Rows from expert 28 of block 8, named by matrix and row number. Rows with one number belong to one neuron. Each number is 128 + 24 x the weight over its row's rms, rounded and kept within 0 to 255. All counts start at 0. Numbers have three digits each. After the name is the row's rms in percent of the matrix's.
# up: expert up (model.blocks.8.mlp.up, 32x160x160), inputs 54-107
# down: expert down (model.blocks.8.mlp.down, 32x160x160, transposed), outputs 54-107
up.32 103:108084132131107084150128100152127123183096121147171087092131135115109154116164148089115100124116138074076140118108127151171120120079135113115119148111106125094157
down.32 096:118126094101098166088138100164176147084069155136147147179130136113107087112144102138175090121123111132148109155139144101119106125100138126107142133117102117136093
up.33 115:162129153136152091127078114136140120126105085117134133103143142134149110118173094143109096140142137124130138100152103147097120092179121112135115090103114122120133
down.33 102:100069134145119135140149100083123147135145152117157113112124116135071150127112139123122145167109129136132123139111167108087179104097105176117124121088122104084111
up.34 081:114132166151144117129125125138102088134126089146120082136105148159164122115130125140125098116130115101131154130107144102156138097117099127106144135103151128169134
down.34 084:149102136133133147091136161108127171112137108119090131079165140160141137132108162145123153145108135150118166130135160122106115105093132111111163101153124148149144
up.35 100:136114175144156126127133122112159114129120137143139112133132126131106153131121143108095133135133098084142134110138133099125130106180134136089152105090128107179110
down.35 100:151144094093153104162099165178077136121128105102135094111122160123151170113147075118146157104084179149157160098142106133119130141142157138086129156133156122125140
up.36 085:115124177114200120108125096192133112137106147113073104112136163114170073145158165131150144127123150103137107125111132140129144122139134109105138094135115112107123
down.36 093:131144127123114131112165107122086111093114131143107060116113190142082110082115107144163171129106157122092118142164133151109150116114154127143126148125135119118101
up.37 095:114083136145135095145176121143128134131131139116139178136160172178098124176145064108131167118153174140104124141137144151143133114106098139148120121119142146153142
down.37 098:161089142121106143137142129130123126095136124125131099114152126165139182157098152161146107114127095107106175128124144129077111120132163126123123127152101146093125
up.38 091:151144111119113136156089116159130102126162119149106165126126134081137125113134118132137105113125074091152145118189158167047115146094166114090056088100146113142140
down.38 095:113089135126148157124118149132114136160119105121140108122081139092127133087154171128100110147149161130108138104114114146137163075140141171155172140114107127133140
up.39 106:143115157129126103161108142095082099129150094154131141106131115139094092146118156158150083119151088137150132148125098105094120126146108147144123137098135103113129
down.39 114:163117115125131136134139105177122096085140101123156145198132146131152173154124088120157180143114141125101158125133093154148127111135129110138140131097118145089145
up.40 096:148145154135099106153091110173177181111133102111083137126162108118143124119120105101112129119137133133088086083085120115124141112135107107099089131114100113100120
down.40 103:090172122141145150148127176099121143128160139109137177184121150116125128100153128146151113146142149116130140121179104130114076138118112131134170107149130141099136
up.41 102:093119126110101169158181136146095125171111121139139125161151097147132142126130077113111084135138104114129131109144103104116093126112137111140158132122151101139112
down.41 102:162144118118166087164070132110120171128136127128146143144169139109087073160091132143134112124129092122112095099129129136125095128099087097141131114127076097117120
up.42 098:116084134118135139149102104144117133156132116155118119144103095115153065141125110122143148132142122140122078115130147142159092155087108162109136134160141075119109
down.42 102:125126106153147097161138140138130129165164155121166111093112181127072110105149116109099102112129094082101158150097136068145130123119129122154144144120116144153121
up.43 108:111158110115117119166089149098110147159120114132158151154121117152158105073096138123154120087106118137094111136129150138113143108169103115135135129099136078072131
down.43 112:128104125111154129063100122134103136109120128133154160121147136128133137148120138137120103160151134111132106124134119160131106137095107182142099173072091175119134
up.44 098:116092113141082115111136093155165158171156151138135115157112103170149158125160086099128138131156107131116087136122140065162099151122107161083111183131118098107117
down.44 090:135127126099090121101168160073151137143077111109108139143135172127110071167124127134086120090123126109140116139151145138141116174136083108100148139124129171114149
up.45 080:138139170144141133129119144093150117101131160131069118099103136111102131134148130126113149116147120125110128174116117096126089125133109131126166139149158141129120
down.45 074:134155112130108136163125129120157129132128155150112099124121139152143171109096151097130124139112136168134104116146099114097131111124142092123127113108125118182112
up.46 097:099125148154145163106178124148133134106146118136156124122109142135098135146115148142119140153091136141135153132109069177091092086163102133139112130141135111130154
down.46 107:149111091094117145132116114118133123137118158121107103098109189108128135144094182142114195125140183127105117162150142118110122146109114108132071144138114117109108
up.47 100:146089162124105122117130052156114131161179094099130123126101140146152127124121151134121133107179152121120114063109133091161108117113114142091155172114097128113087
down.47 111:157131133107106136191156119115133142131112135136112155112186206105111140169157110157082134149113114125173092133148140106093127114127135116148174115123135157085112
up.48 097:115058120120125156108166127105114151142098124105119105105121118153084147126158109096156128141127138059123108147121124121135140146134161145145151123125104136110148
down.48 090:155178121125090080160104116114130129128133107146096120113104119101145129123122109181077115120164150154148143139128116134106129144134112154117161107131153127083095
up.49 092:095110142126095162115134113163147123158107088111136124133116128114107115108156134109146137126140089146105106132190174141168114076112141096155107129122127132113106
down.49 091:128123171132143100118111127138085091119150113110173105164082092094160128113092116156139095130136154162175147144128186098158117164169092155133101134181109128088150
up.50 095:115128162149128142079127116074119124106133146118122140130163129115104096147159128138152157179132080109155136122124111114148155173110172162152160121120148146122118
down.50 109:091130137074141114128174101155109148098164118117137097141187136147077133118092086137120111086140107127167147115110112155101177142147142117137118086107138129118135
up.51 095:133150103120098152097111099157085107111130155144144148175116122100100111099113119130147129156122103137079108103151121106137126122143125136092163173103080120143110
down.51 100:150118109162126128134172144130135142142112121106118123127128136144173078109144135123085112111132097158113098110144142124138114133095136120109134083163203113117105
up.52 090:134106125147143118125121094119123080123112149151143079161153131090120131102142119156143137123128118098140115157148128076152120128125119142134142111115129164096128
down.52 082:146128145075150161157111124129123137116130125131078156122124125144127110126110148147135121134137139107133115099099171107125097095113121133134168107117133171142132
up.53 104:127132098108105117126153122113165148164158149124148142121167129148115120077114095098104112183108171102049090147138115147121128153092135164122173154162122146175125
down.53 108:103095142141136159110098147142118067061154139147128108139127140133153114168091128136147109087142092129144114164095135091108115134126096153080114110115117125109127
up.54 113:114118160143147131102147164152131151141098151117134128091167173118139125097154137136129114138131165106121124157118135173166133098094141127120132143099078179087129
down.54 099:126116100152142069133111131137169093125139129104118133122156184157106086157118114128136091140106072114152124143112153125119112160144095113090149169133106127148139
up.55 087:146152141140125121075146129117132149151113125105158104172114122086134112111115132133102164163116110121079144081083146114134166154152158103145122119084129115145149
down.55 088:142156118129150089127091147135152176107103112114098133144143114145167117121112105108124088136142157122150115161128149139128099132104123123110099135149089159085087
up.56 088:129104129108117119135122155144127144086107124133084109141109181103140146139108109106130138134117125133149091110096149100107101151131123129102167133093122112150127
down.56 085:133121129127080147164150125102118123116095147147138126161096104138150088130143121130127085127114133094122160180170135104145115113136106149136132069118145161120193
up.57 105:112107153131133152123133127136116121104112090168176166111087117125151122122147100127123125134102114127150135123134126110105142098131131129109136101124142178148109
down.57 097:114185118144126130106127114143131133158120148120091178106090135142062135133115115097116128103108176142076160138090141100074115114135125122146117144141175130086105
up.58 065:122122143150179141108161136096118127183147153140154130082129129110123122167128161126104158083113108131105159145134132115143135174163144131121086101132112118162103
down.58 067:155141140133113143108115143164175097066140133137152103145094155114148117120133097123164113216139151139139131135116116127164081097146101160122134134088074091100114
up.59 098:124117143102101104156120129170083097150076132106137137112130128123094134121156145145122096105118122154125113169153155114111111119103123155113116094097114117097170
down.59 089:160141152145123135122182155092163160131117158152145150125111141108178109138160099116147106165124102154088131144128161131116134189163123161135132130133154153158101
up.60 111:109069109110163134111140125094139166142149134117182138143098163130124134080105131142144141094104095150094095149129104136130100063144096080111105140095124097125089
down.60 097:147135139113118122108136123114087153111121108129137141108083131148147119122164124132135159158131138128123144117145112111142086137102135157135107131134125150110105
up.61 099:105098118110149143119095099094182134136131101100117090112112117105144118120125109110140133146143177120149106136121160169086120090152145135140137102125123140123136
down.61 095:152175117118116157133102139095107117151155125142131141119110183178138139096129138125116111108155161128129125083094108102132140115145113151117128158120136164092072
up.62 105:142122155088099163136150117097123107142128091109135147146111147132101083119082113150131173140111154120114121111097126121129151143093124163116106101089208110119103
down.62 092:129149138128111055163097124112115134123147118093128141197097144108109118115163154182189103115173085141133121133094128142167134125097128128137160145132129148108112
up.63 103:110144164143158151138128123133118078121129140104111159132113117125127110114146152125121128133137060150103100145103110163120142134136147115118119183108114137107119
down.63 099:129144113126112123082122145110148161122091148122152097140156137099097094106109139126126122139088110120125096138164116131153128185171094150137120102140103122179120
up.64 091:154176123145146091118150076085149168104098127137124175106145148112109139154130173115150136137103124096104158155131113137134098133157121147107131116088140095124105
down.64 093:122138112084148127139142119128083121088169100141108142118081109088117152173110077119113125185131141077127107123123113146091133168099142137134099117119092126106156
up.65 089:152102178144115111119131119116126099174122132093148122130148163128100189130115135143099124107119145131120120089130086133150149112105085156143153117117135100178116
down.65 092:167105115099116118135150107150097149089152121182131148138136153137140093144155158124122152152120131147107113134141142126138152127150173083150124161127114112114134
up.66 110:142111128169175094133141132081143102118182142161106174084109137145113138087120115129089136118133097143089170108123140184099140095119146148147197128133156116106127
down.66 108:087131147102148101131152106110116118107093145128124132133129147144149114101117146143131114155134121120152088140141125144132180155117129139155117123087142103159134
up.67 114:119102086106118106132122093095155144126124110097101144123099117132113103117117169155128136184114061126113110144142121124119145140084112170116139140125125130125100
down.67 118:133138141119109103162108152110126126133114136133112093120161154105100102107104097139142098089178123161085145173106129154130126100116164107127132157075091118138146
up.68 095:092103110131133159139149103126142153150096128086158114155141140114152144128127159173163119090135147111128140118096120132130159155144133100081192150104115121167149
down.68 105:104124144096141167134161160088112136142113132106122134136169100140086125126133196127096136102117112104105120139122119160150128134090089140151096114114115150160109
up.69 116:148073127125137097148153133094111182123097084133153131143099093140136099164121119149099161120141137132091107122109106168158114119102139112125167141135120138123142
down.69 114:126167155135131124112114117140107115124120156138122089127152172143090156119135145135095098108142139113143133090123142097124114113138147127134134163119082199110112
up.70 115:125121097105137131181147128106125089154156132113121176126101096112136114136129142142140158107120118151122182173112067126137158119107143126144156097083100102132127
down.70 114:113076139139154085080074104133085123128123154126105102093110128166122139106143130130087084133114151107132098126136161146110107130110117153113123155105124109145126
up.71 088:114119116176123125132116114087106097114103145137115149104121123075100158110121154109111140102139131124106163126167119116141133114128123137135154146119091117073143
down.71 088:141139162132153123132096109155109156110115139108122160163101155100143112120106128122162084126146133074137110120143175105089132121125118157091076120138132174126132
up.72 088:116162128130138134105120147146149163085132109091128133116131107155122132196108140145159105135175102133144143101140083119151143063132122146152128132161129153114099
down.72 087:105114138097133112183120147175124131149127129137129099081112156094063145124188135130143096109109074087121126137137148115134112160150163123143136157100107145125114
up.73 100:148132112092138097142114159113093179121104124148109093116157141116125113103135126148134150156124123143152109137122122129152090106127096120138156129111117148156148
down.73 088:153106146125125115112170095148164134159166107135084156124165129133096134104123091116122142085161127162123112108124142139125175126143098099156134088156132112134152
up.74 109:127102061114122140126111143125172130089126110103108133125123160153137132157152141113168167100128169089144116138128116137154132154083166113179163107119100143106155
down.74 123:090152154085139095086116116140137126122143149130095102129116124105129074127105141123110060115116106163161136113112164127148136115119085143128091161095135147102134
up.75 093:105159141126102156104144154087105130084151133119133142132155156132125113127124147123087133168160104143116183153113127143102141121130107157104111106114183150155126
down.75 098:126117144144135139128116111146145114154133115104103066117100121110142112098096123126156101103137114076143057129159137154183099135140144134119099108119097135147113
up.76 094:115152142099117151121126162153165108127126131119110102182076158143163136116112118152120122129215123126117111085132105161141145097138169187138152128126096127144091
down.76 094:151137134124098121112106154123117134129126129100151139140134124097076126102130146105148183116130135128108160109139100133098098118092131096143144166127138158124145
up.77 093:136105118115133125109167121171155140115115145113112167143075171152158143159142126100144153180178152127158178111110130134175192100103116167120184144152122129116108
down.77 093:084166093096152132122122131129126112148139125138128100139162126085101073126081115138119130102117077154159125127147152122107105155117157124132056128086137147139181
up.78 109:107138151135105043123142131129137132119122133131165163165133118137103125164061130127140122119160134092144133101157091126107127126120141119104125136108094093117127
down.78 110:110119140132104164129108159152083121129090117125118145121153127102182090151148138116139146115085124113122134156107127137159078141165151109110124154150152101190156
up.79 116:141125126189121123125135105129123128107163112148140128140103127163152119158115114122119157115111133067179111137131118103115139189139129149079110086136133126120130
down.79 112:138116125078132169155141119121127095154092130145098143152121113117135108110106149116132122083098114112126145126123134145103140100164183113125126162078116135135140
up.80 093:152129108154154170163110041167137146164108128146086142145131097156112090091111112126122156154115116119118124169130179142126098101115130085165116119133130116140100
down.80 097:076110099100127116138101170114121116132078119146126093116166090124110122125164083098126115135068143121106101124105111125116154137086106083154112161122142126111126
up.81 070:121135119135101143179104107180129123124117136112144126116141162100088154129134094113125168139133123135129129104153149124119113081121157123110118123117162137109133
down.81 077:129112118128162099151137161147139112100173075131150078158125111128158109104074121130126144116144142092125156108101116102102135144157059110131123110118145127142170
up.82 099:109166123121168173108133083046143147130124148111142128143126067130118113108128097087135148140125106122139146148106128162151113120147132118095165124124151135120075
down.82 098:122152080125117037107089138145151132130124118139148147122120123136126154135082113157110136136145118126107132085121119091099163125143147108125096125082109118169104
up.83 113:117150121117193146168134113138158116142122086112129104142109127158123142129136115158135063109115113154117137131125107115119110169140124128128128130131086140136170
down.83 107:157150133137097085111135108144153155159163085133103122149149158157133097099123130110162128159128084083135090112102091149133150106134125160099142123113107111102133
up.84 111:118169174162141163103138113128105079143149131140148118150153093153081130171140109130105147139146087139150108124098156131089113135122104134118139156152114114127109
down.84 117:124152091163141079129136137162145184132117130144103129191147186120096129130108173113141114099147140112090132148077124129150136128115149134128150105147145155121083
up.85 109:118147142136146122110100096108174108147167099091092146107101142139116119153105128104164133133182099106166139123114127155176142127156118078129108102117134100151144
down.85 107:120182092108117108097161128141147143141109130108141124105111108143112094154158154136089155149117155143099145085137152107107162115144161122126098154126113165128108
up.86 099:129096130126121160147136088136136148144138133178141144116130165130164093114133116155109130126130159133126093134147123134134085133061124102124158126145122123160137
down.86 095:125124137153123113116151144134178147108101119107133108144128147110140115143121128100144105094105126146154107129100147112083147137162111085133131113140098133140128
up.87 105:110119146154117133084161149118118146099113095146115112160146156096110118123117121151171091104139155124129098133142072146114105179115128140116112161137134106169115
down.87 112:133110131084146102104104151114119075115116157156166118097114082130169118118127137128154121139107130139131128157115172147130126057133151108148090120130094144152113
up.88 078:133103103112168110112128160148131111134141179131126124165165127133123119150137150188117138105138126129149085125133141115150175128096130086093089118129152083118158
down.88 070:112124129126127145152096119150164140151139144150145127127119133147129121143153149110157185150114174091115152147132118144138152141144131159150148121154149116164143
up.89 085:122120112124112137155125103147122139160136118158141189091117100145146154097156117135114142114148125154116141168096105137178130108110077133124138089096152103124094
down.89 085:145130168156133118167130124109116109127115122138157108138103164132143119106098115152137185154107151131173180162114129120094100113160149130146148118150109112163136
up.90 112:119127125121137122118122126171154153096109129123119144160165150098114160133160113112136122125137166138133127136113113097168119177103133112081110115100072117121158
down.90 101:138182128112083114111151151103169116147156150134151125129124107114113138146136121110149191075162125118170142155172125093143109079114090091111159142094126135149179
up.91 093:141123099104164109125169151110172131128110093122131133112145131141094155144126109127122124199202160108127122139143152114122162131118143164161150074125153117159098
down.91 084:125127100126121143141092135136058083079120129149067140137144099104097135133132142102122148145106087134135169125116112136147126141131096148149133134111093154100135
up.92 110:124092175085117139119108173126116095116130125153159090115117107102125163117120071164084081135154159128155105140137115143121154118105135130142145135141099114153120
down.92 120:139115159159070112147136132121146118089105138086113122150149159115089124105132117093146128124174107192122131083096149150110145112142166132133123170159114136121132
up.93 103:153112106141119113148129153130106142125142142111109154120108145118129137123146164113150170131169124140089142106152135108134096140083132067097126123104109102123102
down.93 099:083124137163165137120124112107098148134097168116114103128136151149166140110157168117122113104117137157130125094107114173135143131158148115163153105143124127132104
up.94 107:111130115147097146144126115161134081129137105154115139141097080107158145161124109134117128104159108093136147105091154142160133151136166129125104129126132168098138
down.94 119:116128106113115116120141078116141109134099121153133131119129099160126122170113111158112145152129132129090129136138131100129152138107108169098150106061137102121104
up.95 103:095114106127148105166096128140140150149155111137129136141126140155135147101105141153129132126131098144144144149179114130075134066131159126127118122165110164158122
down.95 115:147138119191122141063133171098126145159123150128119143081117126122111092149147139139085112159064185132114122108131150145105139106131084107101140147126123108097135
up.96 113:129109169144135136134133134171122144163168134149116123120135119142112143135161104062151134098130103097105098113147138095147165130098161147168147176124118080118145
down.96 104:122099110120141122138124142127156097123103122147086133132122095135142124143111138141127141091161134099141135163155160165151092117133183136132090093119107150162138
up.97 103:162133118092122096099118118106119099092128114154133149135134157117077138091147145133157117078138098130158164127116103093118130138152136117159177129080096118149125
down.97 101:098153170146112131166139143100144160091167108144175126132114097125106105130127076143105083114137098113120110090100137177134148119117135126076165119152101132081141
up.98 101:132089121123091147110123114086130129137129120127108147149162128173136148125130106138105101101074098102134147151152149102128155130091150138118125113132184109107169
down.98 089:147101131150160131103119111144130199176131142177114142174105089117108068178145123060157120142121145136115130128143090144122138142144143120134109146173103123093137
up.99 095:121120120138141127143118109100122126131153163132098101136132103105161116146103087144096135177065146100120147181155129152138108154120078095162166118079123132124135
down.99 106:162124107118124133115173080143113109109138155095147125117151119124096114106136131140083160176212164142120089110126134119109138135133158130126171129141213121121131
up.100 104:165126152118127099107100130068108069159110141139125163099123158149125147146150104166114132139146120102113160143163116103141136179125082142142112143122088082119121
down.100 086:160118077130103121113183121093127135116129153136146085164110135123138084098149118128159136130158095139137109145115130154124128142089138097144129147176121161140150
up.101 070:120141092092137112104130166191091107075127160110161144133150127130102144126115111143101119118143115075132128122098155140080135140157125184136153098068083111174122
down.101 075:132104148132132154151148165110129170147135115119162118137109113132126083129140125172133164153147134165139169122100113136152172107127116106153169139180136128101137
up.102 084:121066118152129111167088142146112144117158092168134098107133122115140148118117140123129109144090165097119123153133123118122176090150121114182149121095165126110162
down.102 091:138143135137172136171095139094152151170073140131101147081135134180157149158146103122161100171157117152163079124120101108088124149122155151133111101153108098115139
up.103 112:131125126105106147172149159123112181135146138189146116124127161117133102125123129115155126076143087132132129137133144103089131115129122134127080129141144102168152
down.103 112:133111074149131141102102123126124120132101082151130133125072128171141181128140151131154119178169113151164107113112120169113136157140165109100133142123118094123114
up.104 092:121139118147110144086110124144095126130147116152103128132142149120097131135124119068100149129110134129130117165129138072085161106096145127079173124124105142163191
down.104 089:069130131144093117114125135117169127158110197120146129133129165122184119132143120143144146114131125094179164117157096140153123157124142127164131113085131122145148
up.105 109:161098112168109129148131134096117129101145113100136106136134144111135099130107122105087172154125099074125120153124153144165153098122124097117150134104158142150130
down.105 118:122112144057100080157121161089140138147079109105103141121130118169139124081111105140141108127127119110128150147158146113113121154100109138109153158102116120100131
up.106 111:129148107106148079133108149097123092099094153142099112137120142163135135102154178147107150102166112119131156132142174117107083122143095090084157109137120139102129
down.106 105:156129183119154116141156106118154133133142138156113129145136144128143105160170157122171149129043098133148131142091146128101145156139125133137125137158116068119117
up.107 095:161071157151115160114133113152113143133120140155147145170127158160129151135133145076117160162134170161083163140124133134149160089164112142146147123086118178147124
down.107 097:129156112116142108149162140142147130109116163123110102095101104066169139117119124072168153088168108150144100118130108152080131119077140124141132151141154133115142
up.108 103:139088111125117093159128147120133133158135155137108124144097089123134089104116109086151137135142131133122073137105164158118163128107185152127091152117132170126160
down.108 103:142112050133148142117117149115141133104103126115183137107169138109115113162129143140102137137128110103108098139145122135108125124177094169157131097076123145133148
up.109 123:148137108118088152121126126137123078132090168142144171148138162122122111139132103116160160115143106134128061088153124167152126102126151120130113119133086143176091
down.109 112:129092077128109097088136140129124132177126107123113165112147136102159133122156167125123131113111087114130141128117100127085152136119132096111140109138111162109128
up.110 093:080098129111143151147102126143161141152110114151116137136063106111127131081123081074104101148132129166095123137115137102137154146090124126112147179095168142130118
down.110 093:123147085126131093127139102110119104098130161115113134093095107141116122107138067125122113153104100156127071162145133106103131119136107144070140105160145145148162
up.111 107:116147111108106131106096114108170168134140127123139124155177134147083099147101131155119152151102116157110116119154146129112117114108087118136148177135076097112158
down.111 111:153116173187159119097145160120139152126155083140109137139110133137150163121133125105132087134164138121119135179085118130099111142149150118084100062078099156140153
up.112 102:071091155147168133149152108119150158108149141121143128115098174093099133142124078109102118109136165185129155134099077129139092111141140146151161139137144163144149
down.112 105:084163087166139130107152131134148128097113122101179142124087120108103135126096112110134116120117109120161095081152150132141083135157116122138115101149094162135132
up.113 104:152139154135162094155135083127130095137168106101177096121151112125127173138090129161149104115120113105115127094152125117104166149113107137150143108107112125146126
down.113 103:146097123128138148106125149127138136136110121110147132125134160131164121120169120132099133166177105162101114124078099162167168134124136154157105154105117161139117
up.114 100:169143141116136136146143113138096101116181161140148101124093122179113129140164132085184147141114103093127161107116126078093123122112143112141135114149156142158126
down.114 104:080149093121116179119117120140147162123147104105112164165135131107109108113087126152110080140123082167134107118124157168143135112126122107160121130132109106096136
up.115 105:102113141117144061111127129070108130145128107090089181136150109150158138150144169115117108144105131134112177137141087137098147119085107129127150139098116175184120
down.115 107:098133140133134132132114142127115174106103153126124112136113116134153129080116095108163142134168131124135133132117177135087114148094161102120149124077123095163110
up.116 111:119127147123156096150124124128133090113124139129146119134154161107099093095088115096152180102089139111186110139125116137084173105117132158138163132121095130143106
down.116 107:118123128136126119117157085103149134134097119118114144128138160101151138126149101126131079134165132158117143093119148169120128130094108074122128098132126121158161
up.117 119:146154144134119128146139085170124117101130123099123148112123142107109158136096139172158146128152128162127180158124140138102096091129096125132116101125107172106119
down.117 113:133106122145103130125098089099079149129136086109161125120071128115100122094089160160096069133115145110154120162184147137114134127088138196127118169123151065125136
up.118 109:143102151105114121162128074130105095104122100177147152157130130149123118108096116145107107140128099146111149127146084109093150147157113131109146099130111108125120
down.118 112:160154123111114128116089124140128146106162108133140137142090153145130072120127129155133131138171105095080118184105146129139148142131145127139138133142094105116143
up.119 069:083106143091148135104144164071142074150149100137152164100107140151155163124162131115114175145122125116171158125159126146116131086080138126124157125110139144115143
down.119 076:158106112144078140126101147156123132158142130126143109132124152132076138152084113131174098147172096128103105118093126126093110137179117137120145130112133098148135
up.120 118:153085114073096101126129076103140119118114088087157107161125097146156088149139107138090087142174159159135154101169123112127145125125131132146128119130097094116135
down.120 121:106122171141131179088129137104124175117136116136117124144176130147149168144105154093124160163123072172144156132090147183124114126159155119164131137090101164120136
up.121 123:122128125152179154128117109138115134154165134155094124110105078148109156116105136142132081159131104106106116085100098160108159140103151129130133126148116117143105
down.121 113:098153151121126164145116177093116148131087109118139093120164173163153119101192127096138154110091126155125118132075127097139128111118122143111134131157118097103135
up.122 120:174115161141147147113141089128098113113160128118138104158129123090144137100132184133098123166153141177118092118161142123110168154144145190157142085101170123130124
down.122 117:146111145142115109146125144124133113108152129102122094124130154146080133118182111111145138126153142133091107109113116117121165108135148070097106139131112107131166
up.123 086:142118156138136127077109091145073168110120090152118156122140098124118126086118091123115127144149099151162128127164091103131127137156122160157121112111107105120081
down.123 091:110085134120138105124163094178156194152125131111149159119120114116139135111134176117117111107153120128151108160136158105111141098166154124133095124101138145097151
up.124 096:111168144140091118110135113182137119136179139132121130115136122148097133125097120122115115106135117099155104110150187149137121096106129126132113168120126108140110
down.124 100:122100134132112117130091099090104114134109149112121091144114120125167122144169108129106144158137116113085147134128150143129092140151126148155133112145106126153137
up.125 088:144120137131108142112141135121096117091095154098134107125102120110108093130127125117123126153147139124125162113154120119062193102136071138144112072099142132100125
down.125 092:131115128124162169140138114159147166136133144136134092166127098118171125148109155098123167141160117112108117147140121134168144121174119130154111120081136091108139
up.126 100:107135146161134103097095111145166150097095136128142146116124124175143173150122161123154133118150150123078117157103123134162150150111162136139123118092123157111088
down.126 101:097160131115089136164153085140137124126128105136108099153151132127095102086143130116122105169106115115204115140133180099106104116146084108133175122098138092128133
up.127 111:134141147162128167149077146130133161139141093155137147123100068099127122174126114148071160128140128109114101099104152137133122122098111148116159128155131098113155
down.127 104:137129118121124134155157129152135126123084156109162126088137151094149130082129162110176115110144121125148141112095142102137145138149141133123109129053154149131163
up.128 112:110106110111167130147130097173092121139103183130157126152129108128092093102150083143100136132127151134128162099086116140137142115135119107106179198172146130135119
down.128 104:126137088123125162122119124137137157109126166104162110115172141131148100178158151147118148101103115101091088128128093105147136169103123164156103134148087129115159
up.129 116:128178108101120138137115177149107124163130145175150123105111109080135113140123112132098148094084122117122133093134156154108110102138091128122128124139106167126085
down.129 126:159090133118135160101131137129143134102115116109113114112178133133133193142100162126139146158164116146110126116145109139155091128139113139121121131094085126081140
up.130 085:123152110140112147131169134101161102102135126094112117123142161171120144146163111131139155149163094127130118155140127131117125106139105121114115129083124131143152
down.130 088:159167137126139131149161161137114094120149162146147142160164108149093162126135118182120115146161121132128141161134082128156129090100125111125124134124147124078169
up.131 100:121133111156121138132108171099167125128091205125102099145144108110097145130107121141122127093110123147162127153139094105102114115113159143115124112137120183147133
down.131 110:165142118133142162106123131111132083142147165120188131127152169115136120161144095153119139128086135105103145108156128103132132139143163088140131129118181134161149
up.132 103:132122139158173146138182160106138107130108102090103113066118124125080084125141106142108097092129099186176134129112119121119121102113131132131144152111135142129188
down.132 096:107136101123173139146143126121114165177130168125142096113086124101122107133206124179106100127119147101105132137136126124136128117132081158107147130114168150102080
up.133 085:197134039132128104097152092107154150113098097103115099146145110122164146091149141061138113163163155161123124137115149119126129144069145115154177131140114111108120
down.133 085:095114131116117124149139115145153119163128146160111143129138124132107090157125127169132154153100075124134124155137165093076124166133102149125126111095124174139144
up.134 116:149101159152170129143131131093162194123106156109122120108118115144137133105085088109102118120186129130151114127133128133104090154145131130145167131116159175149133
down.134 116:126148111089074078119128104160133086109095106099130125161131125118140129074134140130148125113119112149151144151165117118142161171143128137122137075143144118127109
up.135 102:104169156119136119107151127116128152149143135116097132132124146127122097113074101121119099127106132136138117124127173159113114116134110111117152150131177149124089
down.135 102:151106130135097130116099104118113123099124105119153122109139135112141108135086149121157137135198107109118114153160144119191135109103142141132077132109118106073132
up.136 083:135125152118081109112153109114103140127161130120097097161168158115082108114162125104130120137098093098150133124139151111134111149109131110100165110113136141116142
down.136 090:152101157118111117120137157169166142134135097127125095140140124101130180100108115146137097085149162166175110168140131125162158126107102129124117190139128129130107
up.137 102:113161113139121125123116145161127125096121111145117090118118113108117156120125103143136103108143143139138102149137112165097128123163105117116102111113119082112141
down.137 098:119119133105140144134139157065101143115127100143125072120111100118166127135133174123109118135124153108121132130109129143110141129124126119151159133132125129138144
up.138 091:106134150152122083125167124138128102122072182139117128137113147088157140098149126096095134123076106123185137150093162128125173122118149166106131091109089168087077
down.138 104:161135090126107131107131157163133106164080107086126116156164150084138097174148115147125074128140144161114141086187135116123129153164106147138142145135156122138160
up.139 094:160187156137139157078149098140138119118110155128154133108160117160104107149116126090124101179103147140098126074108121114135109145144133172140143113140095104094104
down.139 084:184127099155131135116144112105144130132143147122112118118132182173152149149124129126100167134134150160130093173150088142139055143136112103135141135154137123130155
up.140 101:125130134115115110093110141146096145160140133103118145168147151102125102139173103111095161136084148097136118114080174125125130110179112141100143169105140171151132
down.140 105:131091132119122094099143101094089128110131127154141099166094116120125142102083163132121160128121076124141133128163126099106087144138170156111109143150158140107204
up.141 097:133100117110135147163128139176103150113130126117109107189072116133145149142152126133138103121102140133169133133112139156105150122117128108136153141103105100125121
down.141 093:106162135124103091131146131156129147117079140110118116104118135136113126116123087083121187153139127123137135136133156111065127118145132124109138126088141120109143
up.142 096:106130109122152125134146135074142113196160103134140143146117101124167128113142139124146110085115146109124110165116104148096084103131133182151138116098162105109108
down.142 101:135107133135118076113128145128132107065116141160116089106153158127096123151132129157089124162122122115144145130066139139160192150148106128163120106128117139126126
up.143 085:081122110135134108114139147117131140129143110138171150141109178127133177137172156104142164105130081135126147117101135102150148091116095128156111152088137162122098
down.143 083:156144124179088110132150104110146134125109157106093111116143102100108192091110118128129127124126116129134083145174133141090075128124130135128124136140089134139163
up.144 099:069129118105181112121095129148159122120136126100153129170145146144149159130121097124164121131149127151127134104109130129130137118111099128117108157125165081150159
down.144 117:105151126130091104134065098088091103146139129126103093111155118155128099135117149139087147113106129103165134129165132116148160114125141141119158109126113121152153